From a checkpoint of a small self-supervised image encoder: 2.89M parameters.
Rows from block 2, named by matrix and row number. Each number is 128 + 32 x the weight over the matrix's rms, rounded and kept within 0 to 255. All counts start at 0.
# fc2: token-mixing MLP down (model.blocks.2.mixer.f.fc2.weight, 64x96), inputs 0-95
fc2.0 [102 125 123 122 142 158 102 108 152 125 103 156 105 166  42 142 145 147 136 169  95 183 145 197 173 130  79  83 141 168 123 147 107  99 100 144  71  69  90  76  72 141 122 138 147 143 180 165 179 162 124  75 159  61 125 156  94 162 113  64  74  40  91 168 137 106 111 158 101 146  77 118 168 126 175 121 193 160 144  70 168 135 177 147  51 153 150 121 123  44 134 128 103  62 114 162]
fc2.1 [131 206 137 112 145 105  92  94 149 144 159 179 122 106  88 138 162 128 120 148 169 136 171 158 131 114 172  91 164 173 100  80  96 110 139 113  83  95  79 106 106 120 178 188 173 153 170  97  99 157 148 137 114  86 130  91 102  63 120 135 144  32 103 149 135 147  88 127 143  88 133 178 145 120 162 141 151 133 151 135 155  93 186 170 105 156 153 132 156  81  71 129 112 159 110 153]
fc2.2 [137  45 109  86 150 125 109 105 160 151 126 170  79 150 124 172 130 152  67 137  52 171 132 121 163  82 106 127 162 131 131 185 112 156 181 133  93 100 129 104 112 121 144  59 147 172 108 113 135 108 119  88 124  91 134 102 105 125 143 107 133  50  61 160 140  86 134 123 167 156 123 115 142 107 122 124 132 161 163  96 154 124 139 160  77 152 156 125 119 117 174 141 169 144 102 124]
fc2.3 [144  78 163 124  92 134 112 127 151 134 157 158  98 163  79  89 154 167 101 195 159  99 144 173 157  78  87 128 154 158 100  91 159 139 120 169  86 133 160 137 126 169 120  92 170 139 119  82  84  65  88 113 142  37 133 162  67 151 199  77 115  83 120 160 160 159  99 129 172  77  96  98 143  89 136 152  92 145 146 150 159 111  94 164 162 136 165 135 196 144 115 173 155 129  98  53]
fc2.4 [ 87 107 157 119 166 164 111 135 165 182 115 157 178  84 117 147 171 150 138 181 141 102  74 143 135  71 168 134 152 146 133 127 117 128  78 111  79 144 129 139 180 108  95  97 155 172 177  88 121 108 154 105  72  40 155 166 149  85 152 138 142 106 167 105 151 178 134 136 105 130 115  49 143 171 130 135 129 160 125 122 152 121 151 181 124  72 143 136 164 130 153 138 133 151  54 145]
fc2.5 [160  72 121  77  99 109 100 161 143 136 141 169 148 144 109 132 146 138 130 133 125 144 135 101 172  68 114 105 162 159 134 150 152  78 151 125 100 176 115  72  84 144 108 108 151 163  94 154 131  97 143 134  92 105 135 122 119 101 137 126 133  59 174 111 157 147 103 100 187 150  86 102 145 147 122 148 122 118 166 171 159 151  92 139 177 106 154 146 107 137 139 175 102 140 109 114]
fc2.6 [ 98 108  53  99  93 129 117 122 176 146 135 147 109 114 161 102 128 157 122 135  89 140  92 131 160  83  68  88 156 170 166 124 109  28 104 112  97 151 129 111 146 114 115  79 153 154  69 166  86 135 156 135 147 107 135  69 103 135 135 141 164  60  87 143 152  79  94  93  94 156 139 120 150 128 154 136  88 124 147 160 153 176 136 143 155 152 166 173 172 159 140  99 183 164  83 124]
fc2.7 [ 97 104  96   0 116 119 107 154 176 142 176 160 140 105 140  32 155 182 124 133 127 116  67 125 162 132 120 130 181 171 183 174 113  81 173 161 146 174 139 118 139 104  51 151 155 152 143 149  70 147 172 108 103 110 150 112 107 181  94  83 148  87 101 159 176 134 117  96  96 105 125  85 147 140  74 109 156 138 150 123 170 108 127 148 145 160 165 149 135 161 128 128 205 115 135 170]
fc2.8 [108 129 181 181 176 171  91  86 156 142 120 141  78  68  49 167 114 151 139  88  98 112 114 127 155  79 202 106 150 143  91 129  92 116 149 120 112 141 171 145 121 120 180 158 150 149 160 152 139 126  99 138 175  29  25 143  99 153  92 143 123  56  68 102 142 103 125 108 153 177 137 148 147 114 130 149 194 133 144 132 166 135  88 151  92 143 150 144 162  72 132 146 211 127 103 101]
fc2.9 [138 138 109 146 129 172  76 116 165 188 126 175  86 130  55 194 115 158 108 104 179 125 143 137 162 101 114 123 151 155 115 128 140 149 138 115  78 138 131 158  97 166 171 150 136 131 129  95 120 123 126 120 143  67 172 126 123 108 156 125  79 118  96 109 159  84  58 120 158 162 114 140 159  98 152 175  60 140 139 133 160  95 114 143 126 137 141 118  87 125 127 163 121 165 108 125]
fc2.10 [157 141 139 118 113  95  86  94 167 166 155 156  83  88  85 129 166 135 152 123 122 101 148 121 158 118 119  89 182 172 145 148 166 170 164 117  49 108 137 137 120 110 126  84 129 140 113 146 120 110 110  96 129  96 125  76 176 120 179 102 129  60 115 107 138 149  74 109 122 124  68 171 171 128 125 103 121 138 156 141 140 130  70 136 107 114 150 122 173  82 142 138 110 133  90  99]
fc2.11 [139 156 146 123 137 131  81 115 139 154 122 155  92  81 142 183 153 146 144 124 137 123 144 114 158  82  93 138 151 139  94 146  94  74 135 142  92 152 107 137  87 125 141 132 151 163 125 111  88  75 134 100 139  80 132 147 111 100 136 118 144  49 124 121 156 139 152 154 145 162 142 148 166 133 146 117 111 160 145  86 148 112 128 163  88  85 173 154 160 122 106 149 179 148  70 112]
fc2.12 [167  82 146 153 114 106  77  87 148 169 162 142 118 122  93 111 147 161 126 123  45 207 135 117 165 117 107  78 157 158  98 146 159  82 159 114 115 178  86 122 135  80 110 118 157 154 135 156  79 115 149  97 162 117 149 125 118  89 139  86 123 111  94 135 165 120 142 115 160 159 122 150 138 113 135 182 153 135 157 146 155  92  94 150 141 128 148 158 130 164 113 153 103 129  97 100]
fc2.13 [ 89  84 130  85 110 111  88 150 165 157 163 162 106 111 117 128 163 157  98  84 116 164  54 119 175  93  97  85 126 166 150  97 156  71 120 123 118 148 149 171 146 155 139  77 156 150 112 153  93 119 156  81 106  94 109 130 108 154 116 144 154  89 155 148 161 152 127 164 150 145 159 173 138 107 122 126 107 128 161 195 148 123 109 137 128  93 155 114 118 161 110 167 147 131  93 150]
fc2.14 [ 38 176 126 133  95 104 149 161 143 136 143 172 171  96  97  65 135 147 107  91 106  85  99 129 152  68  68  79 170 149 159 111 146  78 169 119 117 129 114 143 139  92  74 153 172 156 128 103  75 132 151 104  86  75 104 113 122 112 142 140 180  78  97 114 161  56 105  62 104 107 104 122 162 146 122 149 119 133 156 118 161  95 171 142 126 140 148 122 120 166 137 122 126 180 135 104]
fc2.15 [ 87  79 115 105 111 110 116 143 157 159 154 177 168 126 154 104 169 170 121 151 143 140 113 155 165  98 135  79 148 155 153 188 151 121 144 111 147 181 140  75 152  82  91 122 161 153 130 127  63  81 151 117  78  89  91 149 140 101  97 131 126  91 147 111 153 102  64 125 126 169  85 104 150 151 134 148 182 132 159 166 168 130 147 154 179 194 152 148 166  93  91 148 153 108 158 159]
fc2.16 [103 130 117 143  94 123 126  68 153 151  98 147 101 100  71 191 126 150  94  84 138 109 125 110 135  86  91 127 154 174 117 106 133 157 135 104  82  87  98 108  94 191 123 129 149 131 125 178 129 113 150  91 104 131  48 126 177 148  96 135 176  78 114 148 116 138  85 107 190 157 109 129 177 105 136 156 144 164 164 143 147  91 123 146  90 157 141 135 103  92 102  93 156 124 109 130]
fc2.17 [145  78 102 106 156 190  72  90 164 142 103 147 109 104  91  96 162 139 150  76  77 131 142 175 139  96 112 119 147 137  50  95 114 187 144 168  70 137  23 132  72 105 135 122 162 153 101 148 130  82 103 108 122  84 119 124 134 125 151 162 179 139  61 161 150 152  57 135 127 131 127 126 150 111 140 139 161 131 152 100 166  97  89 177  85 124 164 149 138  65 152 109 130 121  99  62]
fc2.18 [ 98 137 119 150 113  94  64 124 156 158 106 139  73  95 107 130 165 138 116 136 184 116 175 133 167 123 128 121 190 149  76  98  73 130 114 126  84 140  90 143 107 153  94 115 170 158 139 115 135  70 144 113 141  89 144 151 132 130 185  84  76 124  99 186 153  76 152 149 143 102 103 150 131  85  97 130  98 161 142 153 144 143 146 145 106 157 149 141 165 114 104 167 122 125 117 119]
fc2.19 [ 79  85 101 192 197 118  76 129 173 139 169 147  88  92 101 165 155 133 156 109 146 156 111 135 150  68  55 142 171 161 142 150 113 132 168 129  29  95 148 174 131 104 142 139 151 154 156 167 135  93 150 131 144 130 120 116 159 113 176 175 127 111 147 100 155 104 122 140 151 125 128 146 158 143 126 124 118 143 134 140 157 149  60 168  90 112 148 138 145  77  79 147  93 153 115  81]
fc2.20 [123  95 133 183 139 127 118 161 176 124  84 133  77  55 130 125 156 156 177 154 115 161 103  54 150  77  95 108 168 130 142 121 184  97 180 113 129 122 134 182 134 132 106 138 156 174  99 135 118 143 103  82 149  83 124 144 136  91 159 118 116  92 175 130 167 214 102 111  78  62 110 166 141 151 149 147 179 164 153 149 165 162 107 161 116 218 151 134 124 115  62 144 113 152  77 182]
fc2.21 [128  81 139 112  77 109  88 157 171 144 163 154  86  85  97 120 139 157 122 101 105 140 133 130 183 101  95 124 150 163 158 150 160  78 104 136 101 150 134 140 171  69  95 111 146 162 193 153  63 152 144 117  67 114 141 135 145  90 146 122 113  99 129 126 139 122 163 124 111 140 160 145 147  94  96 143 158 127 151 135 157 106 121 156 122 146 143 152 138 200  78 140 110 123  41 120]
fc2.22 [114  70  79  69  93  41 103 174 150 147 149 161 136 102 115  88 142 157 124  82 109  99 104  75 172  59 136  57 143 171 174 139 160  87 110 147 131 132 111 129 143 115  96 123 134 155 140 162  76 139  98 126 153 108 180 158 142 100 179 152 129 123 129 174 152 120  60 126 110  86 137 176 149 169 129  97  94 121 149 163 159 148  68 151 148 129 157 145 113  84 136 135 103  71 109 126]
fc2.23 [ 90 126 198  84 107  97 162 173 164 167 136 148  92  85  91  66 159 175 110 140 139  97  90 106 152  84 136  76 161 154  96 131 157  77 156 156 132 177 126 140 123 143 118 105 166 149 164 154 126 163 195 123 105 117 142 129 135 131  94 115 159 151 136  94 185  89  93 148 125  92 183 163 147 126 133 146 145 143 176 148 134  87 171 156 141 161 179 154  88 159 109 101 174 104 100  89]
fc2.24 [102 117 129 124 134 141  74  82 144 143  68 149  47 107  75  89 155 157  74 121 135 138 103 135 162 132 154 106 149 162  77 169 138 123 111  91  83 122 124 117  95 104 142 131 151 131 119  93 106 144 117 107  95 103 143 144 116 130  42 155 120 137 104 139 151 118 107 142 144 132 107 138 155  67  88 139 109 101 134 144 132 113 122 152 150 117 150 114 141  69 165 117  97 120 112 104]
fc2.25 [161 142 140 117 138 141  74  89 148 136  67 170  79  67 128 156 161 149 125  84 136  61 145 148 143 152 109 115 163 157 129 113 107 100 153 110 112 111 131 125  87 187 103 102 178 127 111  96 119 144 114  75  96  97 149 111  92 123 194 121 164 168 104 155 138 110 117 138 176 203 123 101 152 113 117 141  74 147 170  73 159 152  93 148 117  90 176 139 161  55 107 145 139  63  90 178]
fc2.26 [106 108 124 108 146  96 143  96 167 163 102 132  96  91 132 162 142 176 164  59 110 125 154  95 154 114 102 109 127 162 155 118 117 126 133 116  72 105  70 140 137 116 101 131 149 137 123 164 123 155  98 122 173 110  78 170 149 137 186  80 225 145 124  92 172 137 151 148 120 119  74 186 142  67 120 143  93 133 150  81 173 140 108 162 126 170 168 164 139  70 110 203 146 147  90  98]
fc2.27 [130  58 111 136 190  97  84  94 153 149 135 156  60 100 158 109 168 166 128 103 180 168  88 114 151 119  79 113 146 162  84 120 119 114 164  51 150 175 128 153  92 105 154 147 159 148 162 130 101 148 116 141 126  83 151 145 101  93 203 135 163 136 146 202 153 138 147 160 174 102  98 112 150 108 108 123 144 126 163 103 147 146 140 150 137 160 144 155 122 132 131 157  98 127  63  98]
fc2.28 [122 104 154 138  95 112 120 176 131 157 108 152  68 125  86 149 154 163 154  33 121 160 137 169 150 114 116 120 151 157  74 100 144  64 112  71  98 110  92 124 127 109  92 116 149 158 145 144 159 123 144  97 104 135 193 105  82 125 193 131 140 155 150 153 149 143 155 130  88 145 205 125 151 114 146 157 213 137 132 103 172 104  92 152  96 181 179 150 144 146 129 135  47  96  81 102]
fc2.29 [ 94  95 124 148 154 121 161 159 133 163 102 157  91 111 120  78 175 178  90  71  94  80 135 113 155  94  66  89 150 167  68 167 111  64 131 145  93 143  91 122  98 109 129 139 149 150 173 148  95 144 133  91 148 141 117 112 117 122 138 134 129 155 147 133 137  75 147 150 129 129 182 141 149 171 118 120 151 116 154 156 148 100 102 142 127 127 156 113 173 123 110 206  78  94 116 128]
fc2.30 [104 118  85 132  87  83 145 143 144 137 161 155 108 110 125  98 158 161 112  98 157 112 110 110 159  60  84 129 157 153 132 156 157  53 114 117 132 151 153 141 140  45  82 180 181 173 130 168  99 190  73 107 106 145 128  82 132 111 150 166 147 123 102 119 131 143  93 130 159 120 147 115 150 113  68 171 105  97 144 112 160 141  99 143 130  95 141 121  76 146  47 164  80 178 100 162]
fc2.31 [ 70 146 197 100 131 116 124 162 155 166 195 179 139 100 135  89 178 147 110  65  97 113 161 109 152 106 127  99 138 164  55 125 167 129  70  83 152 135 130 143 151  97 148 112 148 153 124 171  81 162 152 129 112 182  96 130 106 151 134  76  99 150 138 106 182  91 102 223  94 154 117 132 141 124 152  90  98 131 174 125 156  95 185 175 130 132 150 138  75 145  96 131 135 158 143  98]
fc2.32 [ 89  94 122 142  67 188  93  46 162 153 108 158  89  85  80 116 150 134  89 121 112 159 114  93 129 156 100 149 133 161  85  94 129 117 146 176 118  97 110 102 125  99 105 127 159 150  84  84 170 150  85 166  94 111 161 185 127 124  72 145 171 142 170 125 138 128 129 222 116 202 106  94 161  33 150 150 113 143 132  91 170 101 110 156 142 175 131 133 180  66 138 192  85  86 113 117]
fc2.33 [146 135 150 137 121 106  72 101 129 162 104 137  96  85 139 120 166 157  76  99  94 148 182 104 162 136 133 100 174 171 131  87 143 113 127  76 136 102 148 147 123 116 147 127 145 154 121  96  88 102 107 139 109 147  97  94 139 106 199 140 167 140 164 125 164 100 151 135 132 118 156 181 144  62 111 161 105 124 168  47 151 133 150 148  99 133 149 127 130  79  94 197 128  80 103  82]
fc2.34 [120 103  93 170 124 175  84 110 169 139  81 161  65  74 116 128 158 142 124  95 114 145  76 129 140 146 124 129 186 142 106 154  96 117 138  72 146 103 139 107 154 128 142 143 143 150 119 109 158 143  89 134  67 116  88  96 111 119 233 119  98 171 132 161 133 109 144 137  97 178 113 103 162 115 139 179 183 142 140 102 159 119  93 180 139 143 162 136  98  97 115 126 111 174 146 106]
fc2.35 [ 67 152 191 127 158 131 102 123 172 172 109 146  80 132 168 137 163 135 139 141 126 119 149 113 133 127 138 143 157 125 123  82 117 125  91 116 135 124 132 120 101 100  63 163 149 163 183 144 103  56  70  87 144  98 154  85 138  97 200  45 153 163 174 144 139 121 113 112 143 210 105 180 155 121 139 158 122 127 163  95 161 150 158 151 120 141 178 104 137 164 109  96  81  86  89  86]
fc2.36 [142  72 167 180 125 111 121  92 155 153  87 168  72 125 110 125 160 153 151  90 137 145 181 137 163  83 102 139 138 153  58 130 104  64  99  91 110 132  84 110 102 131 102 137 138 152  93 103 146 209  87 132 129 155 110  95  88  96 187 151 136 150 147 180 154 102 124 141 166 155 186 136 142 114 110 144 153 124 156  57 166 148  74 157 151 128 169 156 135 150 108 154 119 138  95  97]
fc2.37 [146 112 141 155 127 100 134 162 155 142 143 146  83 180 159  59 176 159 124  85 121  66 157 134 166 117 156  99 163 136  74 106 154  98 147 111 148 121 104 133 149 147 111 160 159 140 165  97  77 126 104 113 169 125 137 128  98  90 113 117 137 143 114 131 139 122  65 145 169 177 162 156 166 157  98 193 140  92 126 141 164 110 133 158  87 156 168 127  45 141 155 160 130 123 147  91]
fc2.38 [109  80 187 107 132  42 103 119 152 181 119 155  73 162  78  94 146 161 150  60 121  58 115 107 142  94 184  90 151 139  85 134  89  84  81  61 121 166 111 122 127  99 106 108 125 165 152 137 112 166  88 118  81 153  88 101 169 119 140  82 170 159 111 127 156  44 152 223 146 150 130  95 151 202  88 114 132 127 166 124 133 111 104 166 119 124 166 164  59 140  84 121 126 155 127 152]
fc2.39 [128 108 116  49 103 101 176 127 170 156 144 178 134 172 120 109 141 166  94 109 126 146 151 145 156 106 195  99 169 164 100 130 149 138  63 108 119 189 107 136 127 123 147 108 164 156 195 151 128 118  96  99  98 173 130  78 132  91 125 144 135 168 151  63 151  64 101 174  93 103 111 129 184 166 121 129  64 131 159 132 141  81 132 147 131 127 156  98 134 159 125 109 168  37 150 144]
fc2.40 [138 138 172 123 104 140  95  85 138 169  93 149 121  82 122 109 132 164  75 116  98 141 133  95 136 199 138 111 157 146 128 114 121 106 114 142  86 106 168 132  70 153 148 105 133 154 112 124 158  73 108 136 102  58 153 107 107 110 105 108 109 135 183  88 127  97 145 160 115 137 109 146 149  76 139 165 146  77 157 139 147  60  45 141  83 173 169 124  62  89 129 139  89  73  72  96]
fc2.41 [113 121 176  98 116  96 119   9 165 146  79 145  75 133 142 128 149 149  89 118 142 207  69 110 160 125 130 111 130 161 129 107 178 159 132 130  91 149 149 142 134 130 133 142 134 155 142  98 115  72 141  98  98 117 112  98 150 158 231  47 119 140 135  89 175 146 120 105 147 183  78 149 161  50 131  79  95  93 151 146 162 135 126 164 166 139 140 111 147 158 125 141 146 109 145 159]
fc2.42 [131 148 133 127  95 141 110 111 102 142  59 164 112 139 123 157 189 145  75 148 135 104 124  89 163 143 129 102 151 143 145  79 129 128 115 119 166 128 138 136  79 168 127  95 167 156 174 117 162 188  91 124  89 118 137  89  90 167 124 107 169 125 232 122 156 110 174 102 104 220 118 168 169  56 133 124  78  84 160  76 188 107 155 133 166 111 150 132 103 134 158 166  50 130 122 117]
fc2.43 [135 132 135 126 113 107 142  87 139 149  84 155  93 106 136 128 146 151 119 113 124 133 153 134 169 122 110 142 154 142 125  39  82 148  99 153 153  91 161 112 137 107 133 119 180 147 174 146 134 175 102 132 119 148 112  55 118 123 165  64 106 107 119 148 162 150 159  94 116 188 194 191 157  73 105 113 136 119 159 106 165 156  80 149 122 183 154 100  76 118 161 164  89 156 144  54]
fc2.44 [124 118 118 151  77 126 168 118 157 151 126 143 128 123 113 122 152 161 112 117 104  57  60 153 155 116 100 132 168 144  99  99  64 116 123 145 132 105  69 144 100 127 114 130 145 161 136 165 151 174 105 131 110  81 120  91  68  65 199 118 122 152 107 140 186 181 176 136 129 173 146 135 157 132 147  99 130  73 135 125 158 119  70 138 173 143 152  90  79 123 135 120  97 174 172 109]
fc2.45 [155  97 162 118 162  78 129 144 142 154 116 153  74 141 102 128 154 150 114  94  87 115 102 149 128 126 135 117 170 148 112  71  98 119  70 140 100 125 141 168 165 158 104 145 176 160 117 127 153 104 132 115 141 180  74  96  90  29 146 114 120 148 140 195 161 129  97 131 211 132 148 106 155 153  83 114 150  82 159 116 147 133  83 172 152 177 125 100  92 140 108 182  96 130 113 133]
fc2.46 [ 81 132  72 102 112 134 141 121 150 136 122 138  97 166  82  58 158 164 115  76 111 142 169 137 167 142 116 126 150 156  93  82 127  96 110 162 108 119  86 160 166  75 139 129 146 150  87 135 122 119  41 152 117 147 143 105 128  69 180 175 126 124 158 153 135 121  86 118 110 141 131 157 158 178 106 170 141  76 170 148 164 111 151 158 181 160 152  95  99  93  77 142 107  94 108  54]
fc2.47 [ 75 156 109 128 139  97 132 137 166 149 139 157  90 171 147 114 169 181 155 121 109 116 132  55 192  68 121 179 161 132 141 118 139 105 117  66 138 189 113 196 155 156 134 187 140 146  75 148 139  63  85 157  75 172 135 132 104 136 140 133 130 146  78 123 148  68  85 207 149 170  95 171 158 158 111 147 103 109 160 114 181 105  99 176 147 100 146  63  80 132 113 133 133  91 148 129]
fc2.48 [140 177  94 116  49 119 116  69 152 154  91 150 154 158 113 156 152 144 136 114 155 137 123 138 132 157  78 151 140 149 150 127 104 117  88  96 167 124 167 129 155 137  91  88 170 150 147 142 109 123  98 139 109  70 112 103 188  96 126  99  92 158 161  92 150 133  77 117 116 170 102 122 149  46 130 103 108  74 137 170 147  95 129 148  78 154 150 120 160  94 139 120 118  76 110 116]
fc2.49 [ 95 191  98  94  85 150  92  79 147 159  89 165 124  99  78 127 134 144  55  93  91 123 121 133 139 156 141  77 153 159 186 162 122 107 114 111 202  61 125 117 123 115 163 133 167 156 163 162 160  86 128  92 125 158 140  91  77 208 184 120 109  88 167 101 158 135 204 146  90 107 126 147 156  51 160 105 153  77 171  97 131 143 104 163 116 104 168 110  93 134 179 138  98 157 124 138]
fc2.50 [112 131 151 150 106 175 151  49 184 152  55 149 127 110 125 117 174 158 174 135 103  93  95  71 164 125 100 184 153 140 146  60  92 130  70 151 123  86 173 167 125 148  96 127 157 147 199  83 143 114 116 144  91 151 178 102 177 104 243 125 136 124 100 121 146 118  77 155 173 104 135 127 120  99 139 120  97  95 157 132 161 161  70 157  79 112 158 140 106  96 123 177 101  80 146 175]
fc2.51 [110 107 154 175  95  98 135  98 168 151  61 166  79 137 102 130 148 169 123 135 144 140 100 170 146 114  50 123 152 169 134 157 110 100  95  89 132  52 139 139 116 156 136  86 143 135 146 140 157 127 143 161 163 134 111  89  97 101 129 142 107 163 126 150 151 117  75 111 159 143 186 140 154 109 150  83 133  40 128 142 169 183 124 136 121 118 174  68  90 130 129 148 149 104 128 110]
fc2.52 [128 150 130 134 106  92 119 110 149 167  75 141 104 143 131 174 162 173 141 103 140 136 124 114 161 113 104 149 156 147  80  76  66 137 125 133 159 144 170 157 117 109 100 155 156 152 134 120 144 121 100 134  93 120 148  82 113 102 185 109 115 124 116 170 142 162 124 125 113 190 124 113 151 127 112 169 118  87 144  72 144 128  63 163 104 145 148  71 110 156 124 126  90 156 199 189]
fc2.53 [126  99 153 140 155  85 150 102 152 148  78 141 117 112 124  99 173 164 122 146  83  40  95 148 161 102 134 136 147 167  76 134 108 107  82 123 133 148 106 103 153 115 130 107 161 166 115 144 149  53 102 132 159 138 104 123  79 125 148 107 162 130 144 157 147 134  62 158 128 179 112 139 117 147 100 135 135  53 156 124 168 119  81 148  83 166 129 104  86 124 130 154 122  84 176 111]
fc2.54 [108 155  98 116 132  67 166 142 146 150  98 180  88 171 150 134 150 157 115  98 124 125 116 176 144 103 105 148 157 162  82  99  98 109  93 117 124 139 165 140 157 122 152 105 162 139  43 149 130  98 120 137 132  94 107 156 174  71 125 115 109 160 117 125 166 128 107 145  95 131  89 176 162 176 126 175  95  64 153 154 159 182  86 139 142  91 143 109 106 163  81 125 165  75 165 150]
fc2.55 [149 109 106 118 127 102 153 120 152 150  95 149 119 152  94 101 164 145 115 115  64 126 155 142 164 114 158 134 205 167 146 101 119 140 132 106 172 178 159  98 191 131 138 112 150 167 125 127 137  72 169 162 173 116 129 118 133 154 158 155 117 139 102 133 161  21 122 133 141 129  90 117 156 189 103 132 120  83 173 150 167 188  97 160 189 115 134  71  94  93 138 122 149 196 187 118]
fc2.56 [109 101 127 135  95 120  88  37 160 168  49 152 113 165 146 146 150 145 140  60 105 215 119 121 145 119 112 120 157 147 148 179 129 119  75 196 130 122 110 205 104 125 109  52 160 136 167 151  98 125 139 151 125 124 194  92 127  76 105 114 144  92 170  78 142 134  94 149  40 245 115 111 148  30 123 117 187  66 144 117 149 106 141 149  68 155 158 141  86 118 139 129 110  82 143 130]
fc2.57 [141 138 111 155 104 134 115  86 163 162  78 146 124 160 153 171 157 145 103 124 150 148 114 107 146 124 104 118 157 154 186 110 142  93  95 110 126  60 147 146 134 172 155 107 156 137 156  93 149  88 132 192 103 110 219 101 102 137 129 106 125 128 184 155 168 172  95 184 102 123 109 152 167  60  86 115 146  70 168 156 145 146 139 150 103 134 157  71 165 107  98 134 119 178 172 132]
fc2.58 [110 158 120 136 121 156 133  90 175 161  44 125  89 114 152  92 156 162 144 170  74 157 109 135 186 154 125 124 153 124 156 132 105 156 141 172 142 100 176 119  86  58  91 126 160 147 138 163 150 115  91 164 157 111 132 126 135 150 132  57 143  96 167 117 150 150 139 139 141 146 177  96 160  97 126 113  77  75 166  73 160 155 129 148  91 130 126  93 116 147 109 135 154  88 167 166]
fc2.59 [156 168  84 127 110 149 151 106 136 142  71 150 150 103 103 185 154 187 122 152 115 101 102  98 153 123 113 139 170 165 128 113 127 155  92 145 182 153 139 138 164  74 107  88 165 158 122 151 147 161 122 105 172 147 138 158 146 153 105 112 103  91 164 126 159 196 129 138 143  65 133 163 149 114 133 130 106  85 169  96 126 145  60 152 135 162 162 119 105 132 126 156  95 144 142  97]
fc2.60 [115 145 116 156 134  68 149 118 153 155  85 163  78 147 136 104 160 150 114  79 108 135 121 109 144 149  99 142 148 154 148  98  74 112  37 164 162 138 150 108 179 103 115 106 144 157 195 131 169 132 151 139 115 162  89 146 117 131 135 159 140  91  85 141 150  95 101 196 162 121 155 175 169 152 145 122  83  85 144 121 171 166 159 173 134 143 148  47 103 106 115 116  96 185 148 138]
fc2.61 [156 146  90 183  61  83 140 140 131 150  54 161 116 150 127 108 151 158 104 113 122 184  82 152 149 135  63 193 166 170 121  96  73  84  62 190 171 130 131 137 193 121 113 123 153 154  65 167 148 126 110 156 172 161 128 171 116 123 141 128 144  90  82 153 139 121 159 117  81 122  54 132 151 152 135 189 117 104 154 120 157 161  82 156 147  95 170  46 121  95  77 184 134 110  96 124]
fc2.62 [ 94  95 131 126  81  46  68 113 166 147 116 132 106 126 108 125 173 184 146 131  97 119 119  64 165 162  43 147 164 155 140 135 125 123 111 145 152 149 117 145 139 122 145 164 128 132 126  99 146  86 162 156 121 177  73 155 139 139  70 155 158 101 105 142 162  94  95 159 170  74 131 158 159 162 136 132 152  65 165  81 160 116  86 146 182 130 140  50 118 157 166 163  96 111 164 106]
fc2.63 [157 159 196  47 118 126 133 115 161 155 111 168 113 119 161  58 166 157 116 247  82 153 136  60 164 164  81 149 157 161 100 102  76 163  75 108 137 147 110  89 200 145 193 153 165 187  60 111 155 131 102 182 122 168  85 167  68 126 131 199 118 158 119  73 155  70 126  95 123 171  40 130 142 177 129 157 159 103 162  95 159 100  86 153  99 175 165  38 190 136 108 109 176  70 176 171]